Weights of a small image FSQ autoencoder.
Model: 3.76M parameters, 64-pixel images, encoder arch inception, encoder norm batchnorm, encoder activation mish, encoder depths [6, 6, 6], decoder activation relu, decoder widths [32, 32, 64, 128].
Training: normuon at rate 0.0022, 2900 steps, batches of 96.
Data: trained on Sentinel-2 satellite tiles (TerraMesh), 36250 training examples, 7.7 epochs.
Rows from block 9 of the encoder, named by matrix and row number. Rows with one number belong to one channel. Each number is 128 + 24 x the weight over its row's rms, rounded and kept within 0 to 255. All counts start at 0. After the name is the row's rms in percent of the matrix's.
# r30: branch 2 reduce pointwise conv (encoder.blocks.9.r3.0.weight, 48x192x1x1), inputs 0-63
# b30: branch 2 3x3 conv (encoder.blocks.9.b3.0.weight, 72x48x3x3, transposed), outputs 0-7, a 3x3 kernel for each
r30.0 100 [108 111 176 160 140 128 126 127  99 147 119 131 126  66 106 105 165 120 119 112 142 121 117 117 119  73 112 112 112 158 120 116 131 119 131 125  91 105 151  87 109 104 147  97 126 134 156 163  85 102 122 166 117 151  98 164 126 102 102 164  80 150  77 102]
r30.1 099 [133 164 105 127 129 129 138 109 104 138 140 147  98 105 117 164 133 116 107 135 140 153 131 124  84 101 136 129 123 150 145 143 127 171 154 146 154 138 147 160 151 161 111 121 103 139 128 114 148 151 179 155 126 126  58 119  93 121 124 159 132 166 167 149]
r30.2 100 [ 88 112 111  96 134 142 139 122 133 132 172 154 120  84 158 114 137 169 167 120 139 118 129 111 146 103 148 139 100 132 115  97 101 204 102 142 143 127  90 156 118 117 107 175 129 166 144 166  87 139 124 139 169 135 112 146 117  98 103 125 106 151 159 144]
r30.3 101 [141  79 154 156 160 112  95 112 106 137 152 104 144 114 136 141 171 128 106 152 131 130  85 162 156  93 125 123 119 156 113 128 118 185 144  96 137 156 121 124 181 137 134 122 105 127 137 156 138 104 138 146 107 100 127 119 104 113 160 159 128  78  58 109]
r30.4 103 [107 108 108  80 123 171 109 105 121 110 148 134 138  86 153 114 121 160 122  80 161 159 159 134 108 126 169 122 157 195  88  78 143 160 130 114 146 140 109 107 154 114 146 120 169 113 130 135 144 118 112 192 113  95 148 165  85 177 121 126 139 118 147 110]
r30.5 109 [155 111 119 121 102 148 150 127 120 142 164 134 135 165  95 139  97 117 115 161 111 132 128 118  79 120 111 120 118 154 109 105 134 124 132 114  96 116 161 158 110 122 129 172 110  86 121 168 106 172 118 129 104 157 148 147 157 154 127 101  77  88  37 148]
r30.6 100 [133 149 170 127 131 112 117 120 130 116 133 147 128 116 136 153 119 100  90 174 169 165 135 174 110 141 142  69  75 130 142 145 130 149 131 147 155  88 132 145 136 173 115 102 111  97 132 127 122 150  72  89 143 141 101 146 120 150 136  90 116 105  81 135]
r30.7 100 [170 125 120  97 108 130 141 122 144 123 168 128 141 108 122 134  93 134 101  86 132 149 154 171 121 145 109 135 119 155 114 140  96 116 147 132 151 116 132 139 139  91 107 129 116 113 137 206 169 165  69 142  98 159 143 172 159  66 113 115 135  71 131 130]
r30.8 094 [126  88 166 124 110  87 160 138 163 116 128 143 108  79 101 135 111 152 155 161 126 168 215 157 122 136 118 145 139 115 111 161 119 153 116 109 140 115 106 132 123 136 134 126  84 103 125 155 131 139 100 110 101 159 112 127 134 102 113 129 105 155 120 129]
r30.9 090 [140  90 154 145 100 196  96 145 205 128  96 152 148 117 121 144 135 103 169 161  92  82 118 147 158 116 159 108 115 150 141 103 112  82 115 162  88 137 103 151 200 136 129 114 113 113  87 137 142 157  97 104 183 137 137 109  94  89 149 119  82 138 115 167]
r30.10 101 [117 164  93  86 115 111 118 108 127 114 116 129 109  99 113 149 113 133  94 108 156 136  92 112  88 103 115 149 132 137 142 114 103  85 140 148 113  84  99 128 154 128 145 145 100 114  97 172 149 114 148 149 187 178 146 134 128 111  95 187 161 164 133 144]
r30.11 091 [178 122 176 155 126 155 177 136 133  87 139 133 131 109 165 123 147  91 141 119 140 117 124 104 145 116  95 144 152 121  89  98 139 167 116 125 119 147 113 155 173 106 141 173 162 103  96  97 114 125 112  99 122 116 149 164 116  95 141 104 129 133 125 104]
r30.12 094 [119 140 124 118 131 120 137 133 163 103 158 152 151 156 144 153  92 100 161  86 120  97 136 110 172 125 114 147  99  99 120  99 131 126 141  86 150 127 105 107 101 120 175 126 128 154 139 137 143 134 155 146 137 101  92 124 103 128  98  60 131 139 174  81]
r30.13 102 [119 150 150 174 151 125 123 109 132 162 159 107 127  89 121 120 165 168  94 109 165  90 115 161 108 120 127 164  68 160 147 107 180 174 121 120 127  94 119 129 147  91 100 116 127 164  96  93 142 132 130 106 161 158  96 113 121 121 138 180 161 145 107 163]
r30.14 099 [177 159 102 131 126 154 112  69 111 140 137 154 116 113  99 146 126 117  91 126 108 140 123 130 181 101 152 135 117 140  94 108 115 100 117 161 102  97  98 143 165 102 101 140 122 132 133  80 120 111 116 114 130 145 133 105 120 162 128 151 143 159 145 130]
r30.15 105 [115 139 161 145 124  92 150 130 155 145 116 109  85  67 132 134 161 146 105 157 122 108 153 156 114 154  97  93  77 121 147 108 147 157  64 125 151 175 125 186 137 142 145 120  96 115 134  91 107 153 176  95  84 122 113 137  89 129 122 107 103 166 170 119]
r30.16 100 [116 121  98 173 108  90 113 125 135 149 162 124 110  83 131 133 139 182 152 134 155 108 116 148 121 145 109 110 136 169 140 103 145 159 108 113 114 162 130 165 186 110 185 119 164 117 130 122 113 134 138  84 114  96  89 131 113 110 129 112 147  99 171 103]
r30.17 102 [128 149 158 133 140 118 103 133 144 132  70 150 104 160 129 121 151 109 127 148 159 136 115 157  84 139 111 143 154 133 157 180 162  92 153 113 117 113 114 143 135 142 134 103 111 136 136 125 156 106 117  86 122 129 152 174 152  70 153 133 150 148 141 124]
r30.18 097 [120 159 106 123 138 113 107 111 131  95 144 123  99 177 118 138 124 149  99 117 109 129 164 104 114 172 119 128 110 109 141 165 120  95 130  98 159 189 101 155  98 169 128 117 125  79 138 152 131 139 155 115 101 159 142 105 106 139 130 106 163  51 204 122]
r30.19 100 [124 147 148 121 133 129 155 139 115 131 146 103 110 124 133 144  80 126 104 141 124 118  67 105 133 107  90 136 204 172 105 115  98 153 157 142 119 127 151 116 136 164 125 153 153 170 161  47 136 136 105 146 105 117 111 109 158 127 153 108 129 106 140 121]
r30.20 109 [ 99 113 117  91 205 104 138 168 119 116 166 163 167 123 141 187 124 162 118  91 176 129  82 152 127 167 143 210 110 152 192 123 115 156 134 127 128 136 159 150 113 124 159 120 147 135 100  86 149  97 106 131  98 109 104 128 125 120 134 120 121 122  71 128]
r30.21 089 [134 170 131  93 100 113 154 140 105 126 133 149  95 126 123 154 110 152 150 180 150 191 129  97 107 153  36 135 122 135 120 147 107  88 123 149 137  94 168 124 119 154 112 120 105  87 121 113 129 126 138 159 146 140  99 129 119 172 141 194 123 121 113 105]
r30.22 099 [116 114 134 100 113 129 143 133 105 107 129 111  94 110 138 111 110 133 176 130 145 139 139  80  72 125 102 152 111 111 119 112 106  67  90 115 161 149 131  86 134 117  71 185  72 163 152 103 110 113 151 147 140 109 128 144  99 160 105  80 116 150 166 118]
r30.23 097 [101 137 144 174 119 102 118 140  95 147  98  94 148 110 151 138 109 114 128 140 129 102 158 101 120  94 113 128  83 107 159 139 177 126 139 145 149  93  79 117 160 141 126 130 119 132 103 130 142 116 135 105 105 128 145 132 110  88 108  87  89 124 111 169]
r30.24 098 [ 50 110 114 135 211 157 129 150 132 125  99  86 142  73 117 106 136 152 100 130 144 116 128 102 148 133 178 127 120 133 133 151 108 155 181 168  97 140  91 131 103 103 143 132 169 163 102 147 116 127 129 129 117  71 151  76 105 119 124 104  59 174  81 114]
r30.25 101 [ 90 129 134 116 147 101 120 143  96 138 114 116 123 128  91 122  84 140 122 100 183 129 149 147 121 137 137 102 139 153 170 125 123 124 116 161 155 162 165 156 107 137 140 136  98 109 169 159 140 138 116 137 144 198 133 159 140 115 147 160 135 129 134 135]
r30.26 102 [102 142  74  90 170 133 123  85 147 127 123 109 130 135 171 114 126 113 152 140 110  95 118 108  82 116 129 117 118 114 117 118 150 146 106 120 125 132 136 112 122 124 108 184 161 167 149 138 125 133 122 173 135 105 105 105 101 131  86 157  98 141 144 110]
r30.27 102 [135 137 169 149  96 160 108 149 138 177  92 116 115  87  95 125 126 121 115 100 174 177 144 135 149 138  74  95  41 126 170 129 134 124 116 130  92 127 105 128 102  99 120 163 131 101 106  93 146  99 145 123 125 150 148 142 131 122 134  84 141 151 140 129]
r30.28 099 [136 127 118 123 106 154 137 108 132 130 126 163  97  79 165 100 145  90  81 114  86 179 140  96 109 126 120 132 119 110  77 143 134 124 115 162 114 179 156 124 132 134  99 156 159 166 173 125 103 113 122 167 115 148 111 170 137 116 134 120 167 130 139 143]
r30.29 098 [ 64 149 135 114 107 114 154 142 138  75 124 130  90 149 153 111  91 120 147 143 126 173 104  63 110 145 103  80 100 152 135 128 148 100  94  95 131 196 125 128  74 134  82 117  96 134 119 113 148 112 149 141 117 106 140 114 132 116 156 134 130 122 132 106]
r30.30 100 [192 134 119 146 137 167  91 131 120 133 106 109 117 127 102 103 147 100 136 123 133 180 152 137 118 120 137 117 102  85 194 112 138 108 148 147 146 139 103 113 154 129 105  89 130  95 138 113  94 111 109  84  91 139 145  99 163 152 128 151 154 205 158 130]
r30.31 100 [141 116 137 113  80 127 125 133  68  95 135 152 138 110  95 153 120 157 137 126 151 222 148 124 107 114  85  75 108 125  98 116  97 148  89 115 148  99 134 142 133 143 111 132  87 129 112  83  92 130 119 105 155 119 129 143 121 115 148  98 159 171 160 124]
r30.32 099 [108  80 139 144 118 117 158 138 119  80 155 104 138  80 130 115 107 147 115 118 108 139 155 119  80 127 157  82 125  89 124 117  97 209 136 159  82 122 107 129 148 121  90 180 125 136 103 124 150 121 154 132 123 108 131 143 154 147 149 124 106 141 129  81]
r30.33 101 [ 99 136 113  92 121 142 138 156  92 165 153 183 135 131 122 116 130  97 124 126  97  87  90  90  95 143 193 119 170 135 145  82  66 136 124 127 122 102 120 115 117 214 142 175 168 120 135 124 108  86 155 139 144 135 149 113 113  92 101 129 108 121 121 110]
r30.34 098 [148 129 147 164 172 144 127 162 120 176 105 120 129 154 140 120 139 129 124 118  98 139 130 133 164 118  96 155 142 102 158 155 171 111 128 169 124 127 128  64 199 110 105 125 130  90  86 109 125 132 123 138 124 163  66 101 143  84 154  70 138 157 167 117]
r30.35 099 [167 169 130 117 105 168 121 155 133 123 146 127  99  96 132 113 169 139 171 129 109 106 101 128  78 163 154 126 186 145 184 171 101 141 136 189 113 144 186 141 118 156 137 105 108 123 167 148 133 112 134 103 144 157 111 147 150 140  74 156 165  99  97 181]
r30.36 100 [140 113 139 139 140  90 134 116 120  75 174 129 190 155 107 131 131 156 147 147  79 141 116 115 167 158 119 104 112 150 134 104  86 107  79 139 103 155 123 168 149 142 106 121 115 143 143 154  86 114 118 135 128 152 147 150 119 125 131 146  90 108 131 123]
r30.37 103 [145 134  96 115 122 143 125 126 140 102 123  89 125 120 156 143 112 145 106  84 147 129 193 119 103 101 150 137 118 109 151 111 160 179 103 104 132 144 169 131 135 105 124 165 128  95 148 133 112 133 159 137 114 135 194 137 136 104  83 117 132 146 109  94]
r30.38 111 [148 101 107 120  80 149 112 126 158 148 143 127  74 131  87 103 122 137 158 187 100  94 114 134 125 124 156 164 119 139  98 123 157 122 149 154 116  93 113  99 140 106 109 144 120 150 141  63  86 137 144 107 138  87 137  99 141  91  99 117 105 100 127 152]
r30.39 101 [136 148 142 146 138 103 168 126 131 158 116 158  99 120 140 103  97 151 137  97 139 188 125 128 138 119  84 150 112  80 138 120 104 132  98 119 107 112 119 134 148 119  97 151 131 137  95 176 127  98  81 139 120 160 173 130  89 112 119 134  77 151 125 163]
r30.40 095 [116 107 100  90 144 146 140 148 171 114 132 108 139 143  95 149 139  82  81 124 106 129 166 127 147 128 114 125 141 160 121 136 117 124 140 143 125 110 155 136 124  97 106 153  95  93 156 117 100  82 129  70 109 105 149 118  95 120 132 156 106 112 108 120]
r30.41 102 [ 84  89 154 126  66 139 124  99 115  98 111 120 126  79 148 137 179 131 152  84 109 137 126 112  99 142 128 145 140 193 105 130 108 122 111 160 117  93 106 162 131 159 134 134 172 115 105 163 124 146  88 123 110 153 155 153 135 141 132  95 118  77  92 107]
r30.42 101 [103 125 132 192 115 119 112 124 152  97  96 105 174 126 126 113 110 106 164 135  99  69 146 102 172 149  83 115 100 125 133 132 150 103 150 101 120 167  92 140 112 150 121  98 109 104 127 129 129  91 186 108 137 151  95 117 123 136 105 108 166  91 129 124]
r30.43 100 [142 127 102 133 100 148 126  88 160  73 110 106 123  88 151 142  84 117 147  87 147 165 149 112 142 120 160 129 179 207 139 120 139 148 132 116 102 101 102 161 144  88 114 159 160 153 122 116 143 130 116 108 135 128 113 106 122 127 137 120 100 103  88 103]
r30.44 103 [130 121 120 103  98 158 130 164 110 111 124 147 113 165 122 109 123 158 166 149 123 157 145 122 126 138 110 123 103 120 140 139 103 146 149 156 132  84 131 144 103 125 101 112 138  90 107 111 145 128 127  92  84 135  96 134 150 165 119 117  60 141 114 133]
r30.45 101 [148  96 149 127 126 146 172  93 134 199 115 172 114 130 165 114 143  93 101 144 134 141 141 147  93 150 123 127 126 135 154 154 161 112 120 174 109 100 129 119 127 156 113 121 148 121 146 152 140 110 130 107 135 130 132 109 131 139 159 139 117 102 139 166]
r30.46 099 [102 131 143 115 129 121  99 127 162 132 149 186 183 136 148 151 143 163 149 115 161 127 110 136 170 128 107 123 161 127 135 152 126 146 132 131 116 247 122 148 143 119  99 142 131 108 118 136 105 112 130 137 160  96 148 112  94 120 125 135 110 171 115 112]
r30.47 100 [133 115 112 107 116  87 163 131 104 162 127 123 106 184  90 108 144 122 119 141 120 131 177 155 108  88 114  79 143 102 126 115 116 118  74 138 127 111 142 115  99 145 135 134  76 106 137 157 124  96 106 175 128 142 117 162 103 109 156  76 115  47 123 168]
b30.0 086 [137 170 114 141 119 131 133 132 122 124 141 116 153 128 136 135 147 165  68 161 194 132 137 118  95 113  99  81 151 108 107 134 152 120 110 118 183 174 111 157 170  94 151  95 154 137 138 153  94 182  85 112 193 134 170 166 181 124 145 179 109 144 151 128 141 177 117  94 173 118 142 164]
b30.1 093 [125 116  80 139 110 158 130 129 100 136 166 142 134 184 123 111 116 116 143  98 132 130 131 143 153 154 122 122 147 105 160 114 131 142 107 122 102 116 100 158 121  88  98 103 113 102 105 135 110 106 129 134  96 130 135 110 113 135 120  85 138 191 126 119  96  80  97 128 143 177 158 134]
b30.2 090 [130 183 154 127 145 161 126 139 118 115 130 125 150 115 150 119 143 134 123 167 168  89 133 136 119 152 147 106 121 118  82 143 141 127 127 175  92 176 147  96 182 129 132 120 147 105  87 120 142 132 146 100 153 166 132 141 121 109 109 148 107 117 145 127 141 120 129 141 106 113 146 150]
b30.3 091 [111 118  85 128 162 160 133 174 121 165 137 105 114  91  96  86 125 172 137 124 106 147 107  88  97 120 129 137 138 135 125 153 159 141  54 166  79 122 139 128 137 119 114 115 138 139 110 141 145 127  95 130 161 114 122 125 141 119  96  99  97 121 176 117 130 132 117  95 107 132 103 116]
b30.4 098 [ 90 134 131 138 153 161 125 112 113 133 140 112 121 147 141 143 148 114 153 133 112 192 154 125 159 105 113 138 135 103 107 118 129 145 160 134 129 156 132 124 164 138 121 137 136 137 135 116 130 107 131 104 161 138 107  85 125 130 171 152  94 155 117 110  69 130  93 138 155 123 113 106]
b30.5 096 [111 113 100 138 116 126 185 143 123 142 160 109 140 122 128 154 102  91  94  79  87 124 108 141 159 114 109 117 143 111 114 125 168  96 164 120  93 119  70 150 136 139 131 101 106 153 141 118 120 119 119 118 117 102 134 119 135 108 106 126 136 125 133 120 110 125 128 177 160 122 128 164]
b30.6 098 [125 115 106 132  85 131 131 143 129 111 166 136 103  55  91 104 157  80 130 124 143 154 118 138 132 110  99 115 147 126 126 106 121  86 111 125 116  91 151 164 130 127 142 124 127  80 110 135 127 128 137 168 130 162 149 148 129 126 119 114  95 155 119 169 141 100 154 161 141 138 106 111]
b30.7 092 [136 126 113 137 106 138 135 125  79 127 190 143 151  95  92 114 137 120 131 102 109 122 100 128 126 105 121 129  97 105 116 135 119 105 162 140 170 147 103 131 181 141 142 115 106 123 123 124 116 152 137 171 123 127 150 159  74 140 160 112 128 110 102 148 139 137 122 175 157 128 117  84]
b30.8 095 [116  93 105 124  89 104 120 122 120 141 163 178  76 127 144 117 110 126 112 124 184 103 134 194 131 169 154 118 125 119 119  93  92 163 131 136 127 135 130 102 170 147 120 153 159 128 111 114  77 102 137 133 126 140 144 138  95 119 147  97 130 138 142 175 128 113 116 116 140 144 152 140]
b30.9 101 [153 181 211 110 139 209 132 138 128 160 112 132 195 156 132 143 176 142 180 139 144 174 117  88 118 127 125 101 128 126 132 131 137 129 115 148 138 180 159 132 129 162 141 119 123 118 104 112 129 172 144 137 126 159 150 143  90 113 154 130 145 131 160 112 153 147 104 121 151 116 122 171]
b30.10 093 [113 128 119 133 110 133 167 135 117 123 140 141 147 133 127 113 143 108 130 158 191 161 133 105 120 120 127 130 107  65  90 135 153 166 124 105 153 116  98 103 144 146 107 108 108 142 105 161 106 130 117 127  54 123  50 116  84  94 103 122  84 129 118 141  83 113 151 172 173 130 168 127]
b30.11 082 [111 132 121 123 117 174 128 152 137 186 136 126 139 174 148 122 144  98 147 177 140 146 164 108 139 183 114 143 185 107  87 126 144 173 101 145 106 132 152  97 146 121 105 135 161 114 105 124  95 149 154 127 129 133 140 130 149 122 115  93 117 146 175 114 128 175 137  90 113 151 136 157]
b30.12 101 [108 101 143 111 137 109 120 151 152  93  68 123  81 108 103  97  77 100 113 120 135 137  93 128 110 128  92 118 133 115 130 119  89 112 120 127 121 111 129 109 128  65 148 139 122 109 137 133 156 133 111 129 138 159 109 133 145 138 126 109 139 102  95 128 147 143 156 137 129 149 185 138]
b30.13 109 [128 166  98 131 113 164 124 165 117 117 151 115  93 114 121 101 150 154 170 120 120 145  96 111  87 121 118 147 134 126 124 141 158 109  49 158  88 100 106 132 138 156 130 111 149 113 106 111 128  93 119 174 142 156 153 135 158 152 107 129 130  89 138 134 150 141  98 146  82 121 137 105]
b30.14 091 [150 128 137 115 125  99 143  93  97 171 126 127 137 124 150 117 121  84 141 118 113 147 149 146 121  99 103 124 110 121 109  84 135 141 199 147 120 144 146 129 132 146 122 114  98  81  93 142  88 140 117  96  87 133 158  75 107 123 113 138 146 150 121  96 144  84 126 107 133 162 115 139]
b30.15 104 [127 127 122 120 122 117 144 155 132 143 148 121 144 125  93 130 133 135 111  90 114 101 153 125 126 168  86 107 105 120 136 140 119 150 104 139  90  82 126 145 162 155 107 166 145 127 135 161 154 104 134 131 118 148 153 135 136  99 106  92 147 127 131 133 142 146 109  84 130 141 103 114]
b30.16 089 [ 96 106 156 152 134 182 153 167 149 159 126 129 115 196  91 112 111 139 157 173 140 127 122 157 146 144 131 129 119 110 102 119 160 141 131 192 102 140 113 120 123 130 104 131  98 133 130 134 123 166 142 129 115 163 109 148 139 129 112 126 145 141 114 120 120 177  93 126 112 123 139 138]
b30.17 095 [119 154 114 172 129 149 140 125  97 121 137 170 129 107 146 141 137 141 131 150 140 122  71 117 117 100 145 151 107 128 126 136 100 117  84  94 158 103 163 113  86 146  59 125 106 122 138 130 118 122 128 153 128 124 134 177 143 151 150 145 146 149 145 136 139 152 133  82 119 127 134 124]
b30.18 117 [ 81  99 152 122 135 149 136 156 155 100 133 147 124 105 122 135 143 160 103 102 107 103 118 150 103 133 114 115  77 160 126 135 130 134  99 115 148  55 135 155 118 161 123 157 110 116  97 136 139  71 119 171  98 106 145 149 124 118 114 143 125 129 165 144 136 114 107 100 143 131 128 117]
b30.19 099 [ 86  66  72 163 135 117 124 145 113 115 145 101 120 155 138 106  49 129 160 132 170 101  85 158 134 119 107 145 177 122 111 137 137 160 120 118 111 128 125 112 128 150 143 120 169 112 101 146  86 115 104 151 146  97 123 110 132 172 134 104  99 145 139 108  97 120 155 124 103 156 120 114]
b30.20 106 [120  82 106 141 152 135 152 164 152 118 106 117 114 120 126 112 135  82 103 106 108 143  86 145 114 148 117 166 132 122  89  96 157  85  85 129 133 135 132 136 151  91 151 137 125 132 164 136 168 131 111 140 176 157 125 132 151 129 165 119 157 183 124 152 128 155 168 140 130 171 161 102]
b30.21 115 [137 120 123 139  91 157 137 161 146 113 193 188 141 143 159 141  97 155 121 141 148 119 115 140 109 131 156 127  71 116 121 135 154 133 181 140 148  74 144 133 136 159 144 164 146 125 124 119 112 145 155 113  85 124 109 142 126 126 159 123 134 153 165 165 118 120 141  83 118  97 117 129]
b30.22 102 [135 127 132 118 113 119 165 123 170 117 137 182 147 193 147 123  99 159  91 107 150 105 159 171 142 120 136  83 108 167 132 100 116 137 144 144 147 106 107  92 148 167 114 111 120 159 137  84 150 115 121 125 131 144 110 119 120 156 128 138 140 110 152 138 131  98 151 136 147 144 189 117]
b30.23 101 [163 119 127 118 131 146 117 117 110 184 157 173  88 123  93 147  89  84 117 131  92  82 181 160  96 130  97  95  74 113 156 147 140 151 126 161 114 146 111 130 144  99  89 111 125 132  97  87 106  89 127 150 182 136 186 165 105 187 139 127 129 145 144 167 130 134 143 141 103 149 112 105]
b30.24 107 [147 124 150 123 159 127 143 168 105 112 113 127 135 122 160 150 121 142  76 164 162 112  85 119 104 137 185 116 156 115 105 142 178 102  80 134 125 152 150 129 143 100 114  99 134 154 109 114 124 120  88 176 135 136 118 163 141 122 113 101 145 155 107 149 134 122 153  99 122 143 160 128]
b30.25 109 [ 91  99 133 111 125 122 112 116 146 118 143 111 128  83 156 145 137  93  99 125 130 100  94 120 149 127 153 154 123 113 109  95 109  96 114 125 115  87 100 117 145 171 139 113  88 123 184 165 104 146 116 144 125  99 143 136 117  91 150 145 118 184 140 147 149 139 155 126 168 128 147 130]
b30.26 122 [147 121 116 147 139 116 103 113 123 148 110 104 123 137 131 141 128 101 131 157 124 145 171 164 145 122 151  98 147 110 154 150 106 121 126 132  69 143 128  85 165  79 109 113 165 141 109 104 172 115  94 103 119 108 124  88 109 163 108 107 134 108 137 112 112 102 152 124  81 145 143  66]
b30.27 104 [122 153 143 190 137 157 115 142 155 119  99  76 117 123 123 121 165 116 145 163 145 141 132 120 144 132  96 120  98 104 146 140  96 118 114 120 134 112 106 139 178 140 117 101 104 130 117 120  84 122 101 115 118  89 145 130 153 129 140 112 148 145 122 106 156 194 142 104 140 117 146 160]
b30.28 103 [ 94  88 111 128  89 136 121 108 104 112 136  63 142 209 143 105 149  94  96 133 146 133 141 112  88 132 131 173 135 120 102 150 122 110 132  99  96  95  64 102 125 162 126 130  70 133 107 115 123  48  71 157 135  90 126  91  83 167 150 153 136 133 138 108 100 117 163 147 133  85  88 126]
b30.29 118 [107 131 140 110  92 118 113 123 156 130 136 155  79 178 132 137 135 166 130 125 130 130 140 164  99  79 100 145 107 115 111 127 101 138 170 105 109  92 129 115  92 105  93 114 114 104 168 128 136 109 130 158 133 129 123 104 123 149  90 128 135 130 150 123 126 148 106 156  98  81 117 134]
b30.30 092 [166 108  63 170 161 149 144 163 112 100 123 117 127 121 150 134 114 156 141 136 135 147 105 139 119 118 109  84 136 113 133 119 138 132 115 153 112 133 139 118 103 136 136 149 140 111 128 152  76  95 100 105 119 114 151 180 203 148 159 176 153 172 153  98 136 142 109 103 135 153 131 150]
b30.31 124 [110 119 164 128 125  95 170 123 126  91 178 138 121 148 111 130 187 138 133 143 130 115 138 115 114 129 103 122  94 144 146 120  95 105 127 137 124  98 135 121 110 221 110 114 137  82 118 153 117 128 183 111 125 183 110 134 139 102 135 121 148 190 158 145 124 147  89 129 148 135 108 152]
b30.32 118 [130 118 140 122 132 141 111 130 119 112 109  98 115 160 145 114 151 143 119 134 165 169 149 143 105 151 115 108 152  96 126  82 163 189 126 160 103 124 129 106 131 106 109 141 146 147 134 111  84 114 127  95 151 210 142  97 148 140 117 133 128 143 143 170 123 183 151 152 110 138 127 128]
b30.33 105 [147 120 165 140 128 136 117  65 104 126  86 115 115 118 124 133  87 129 116 128 132 128 113 132 148 125 102 103 124 130  70  68  93 119 151 108 138 115 108 110 120 129 126  86 136 107 109 124 146 153 161 113  94 147 169  83 123 158 146 136 108 116 154 108 103 150 123 129 147  94  95 148]
b30.34 090 [151 122 128 184 102 149 136 153 132 152 113 128 121 149  94 139 128 120 123 136 124 178  82 119 113 148 127 142 163 128  82 143 167  88  82 124 135 161 135 112 166 121  74 143 153  97 119 127  92 122 127 120 102 108  99 128 115 109  97  71 146 140 149  96 169 177 123 100 179 105 135 129]
b30.35 096 [139 132 109 143 118 134 124 107 115 127 123 117 175 159 143 128 155 143  99 109 137 126 141  99 108 110 105 154 164 150  81 133 133 122 116 129  99 122 112 156 119 143  94  97 125  90 144 124 132 118 162 157 139 111 108 115 149 151 140 168 119 132 144  60  96  97 157 161 120 132 107 125]
b30.36 094 [135 116 171 112 111 130 125 134 131 102 104  88 143 107  92 133  73 144 110  88 147 137 121  93 118 108  94 164 121 132 154 138 145 172 131 125  98 134 153 140 147 181 114 114 173  88 131 111 147 158 153 123 159 146 169 117  97 179 133 129 151  99 151 116 114 138 123 169 164 120 174 145]
b30.37 097 [126 143 138 136 106 132  94 129 122 132 148 114 124 130 131 115 168 134 108 115  92 109 108 121 140 134 117 131 129 125 140 141 129 146 141 152 105 146 115 106 137 154 139 139 143 127 129 132 122 139 134 134 140 102 110 132 133 124 149 147 155 148 143  75 119 142 103 128 127 189 128 172]
b30.38 100 [148 126 151 147 103 123 126  99 121  97 112 116 104 125 153 125 142  96 127 110 127 106 139 145 130 151 102 126 183 120  91  94 107 108 121 126 131 139 166 110 122 130 124 133 138 134  86 122  99 176 140 106 103 123 135  98 136 100 142 125 151 128 135 168 122 119 123 132 119 114 126 104]
b30.39 081 [148 114 139 138  83 116 148 141 151  97 128 161 146 127 113 116 130 144 149 117 176  87 140 117  92 100 147 135 134 155 139 130 144 113 154 129 144 153 151 114 119 134 133 111 151 107 106 134 148 137 138 165 137 154 130 155 136 164 136  81 133 130 150 153 136 137 140 128 140 124 107 144]
b30.40 083 [119 136 192 142 138 146 146 140 152 123 116 142 141 129 163 139 145 208 145 151 117 112 147 134 128 139 109 147 119 118 191 120 142 111 143 147 159 108 131 170 130 132 113 132 147 139 149 175 140 137 116 160 111 147  98  80  97 106 132 125 108 120 121 139 120 158 115 157 151 116 157 185]
b30.41 101 [137 143 150 129 145 156 172 118 126 119 140  97 104 134 121 140 131 154 120 116 145 147 162 100 116 151 134  88  94 108 123 109 124 152 178 148 117 142 116 150 193 131 111 133 125 114 100  73 171 151 145 138 131 136 140 131 149 129 126 116 128 102 107 135 112 141 170 224 157 152 132 143]
b30.42 104 [105 137 140 147 140 140 116 107 158 138 124 134 111 102 107 140  93 106 158 123 121  97 120 139 115 109 153 125  84 119 119 156 120 138  95 116 142 116 104 145 185  99 126 145  91 119  93 124 170 120 125 144 142 133 118 147 123 118 145 144 124  93 157 112 122 162 124 143 120 112 160 149]
b30.43 096 [ 94 134 143 147 139 111 118 105 135 127 145  96 123 160 137 122 114 127 101 103 169 166 166 146 140 104 167  97 123 125 142  92 179 177 112 164 129 126  98 132 122 164 107 125 136 140 142 115  96 111  91 129 119 151 139 102 136 104 118 102 111 138 123 124 128 104 103 136 120 124 123 111]
b30.44 098 [154 133 115 154 129 114 124 157  84 116 122 134 119 158 114 172 103  84 123 119  89 142 124 131 137 145 146 109 147 150 107 108 153 125 140 140  80 136 147 121 112 115  54 123 113 136 175 104 131 122 146 159 145 119 156 145 135 152 135 147 117 128 187 151 126 131 139 116 143 100 106 126]
b30.45 085 [126 126 109 136 109  95 137 142 148 152 156 130 140  86 113 129 114 159 137 109 166 128 100 120 148 127 151 151 150 110 123 142 130  47 113 142 158 139 134 133 104 141 110 138 143 129  95 121 108 135 111 119 109  99 135 135 103  80 117 128 137 108 111 124 115 147 129 114 158 126 110 122]
b30.46 094 [132 105 134 149 174 151 148 150 129 106 144 109 103 151 137 140 145 115 146 152 182 168 102 123 120 124 154 153 135 111  87 129 194 116 127 155 134 184 164 127 118 127 162 125 138 125 112 103 189 145 132 141 158 140 134 111 135 153 147 157  87  90 161 160 121 149 141 140 119 120 159 132]
b30.47 110 [120 122 124 127 110 131 171 136 149 139 149 147 127 123 117 121 128 144 116 103  99 120 130 161 106 129 148 113  87 137 140 105 105 122 114 117 107 106 118 133 121 179 135 171  86 130 118 146  83  75 147 110 116 121 153 143 142 110 123  92 133 145 123  82 136 127 136 102 158 150 145 158]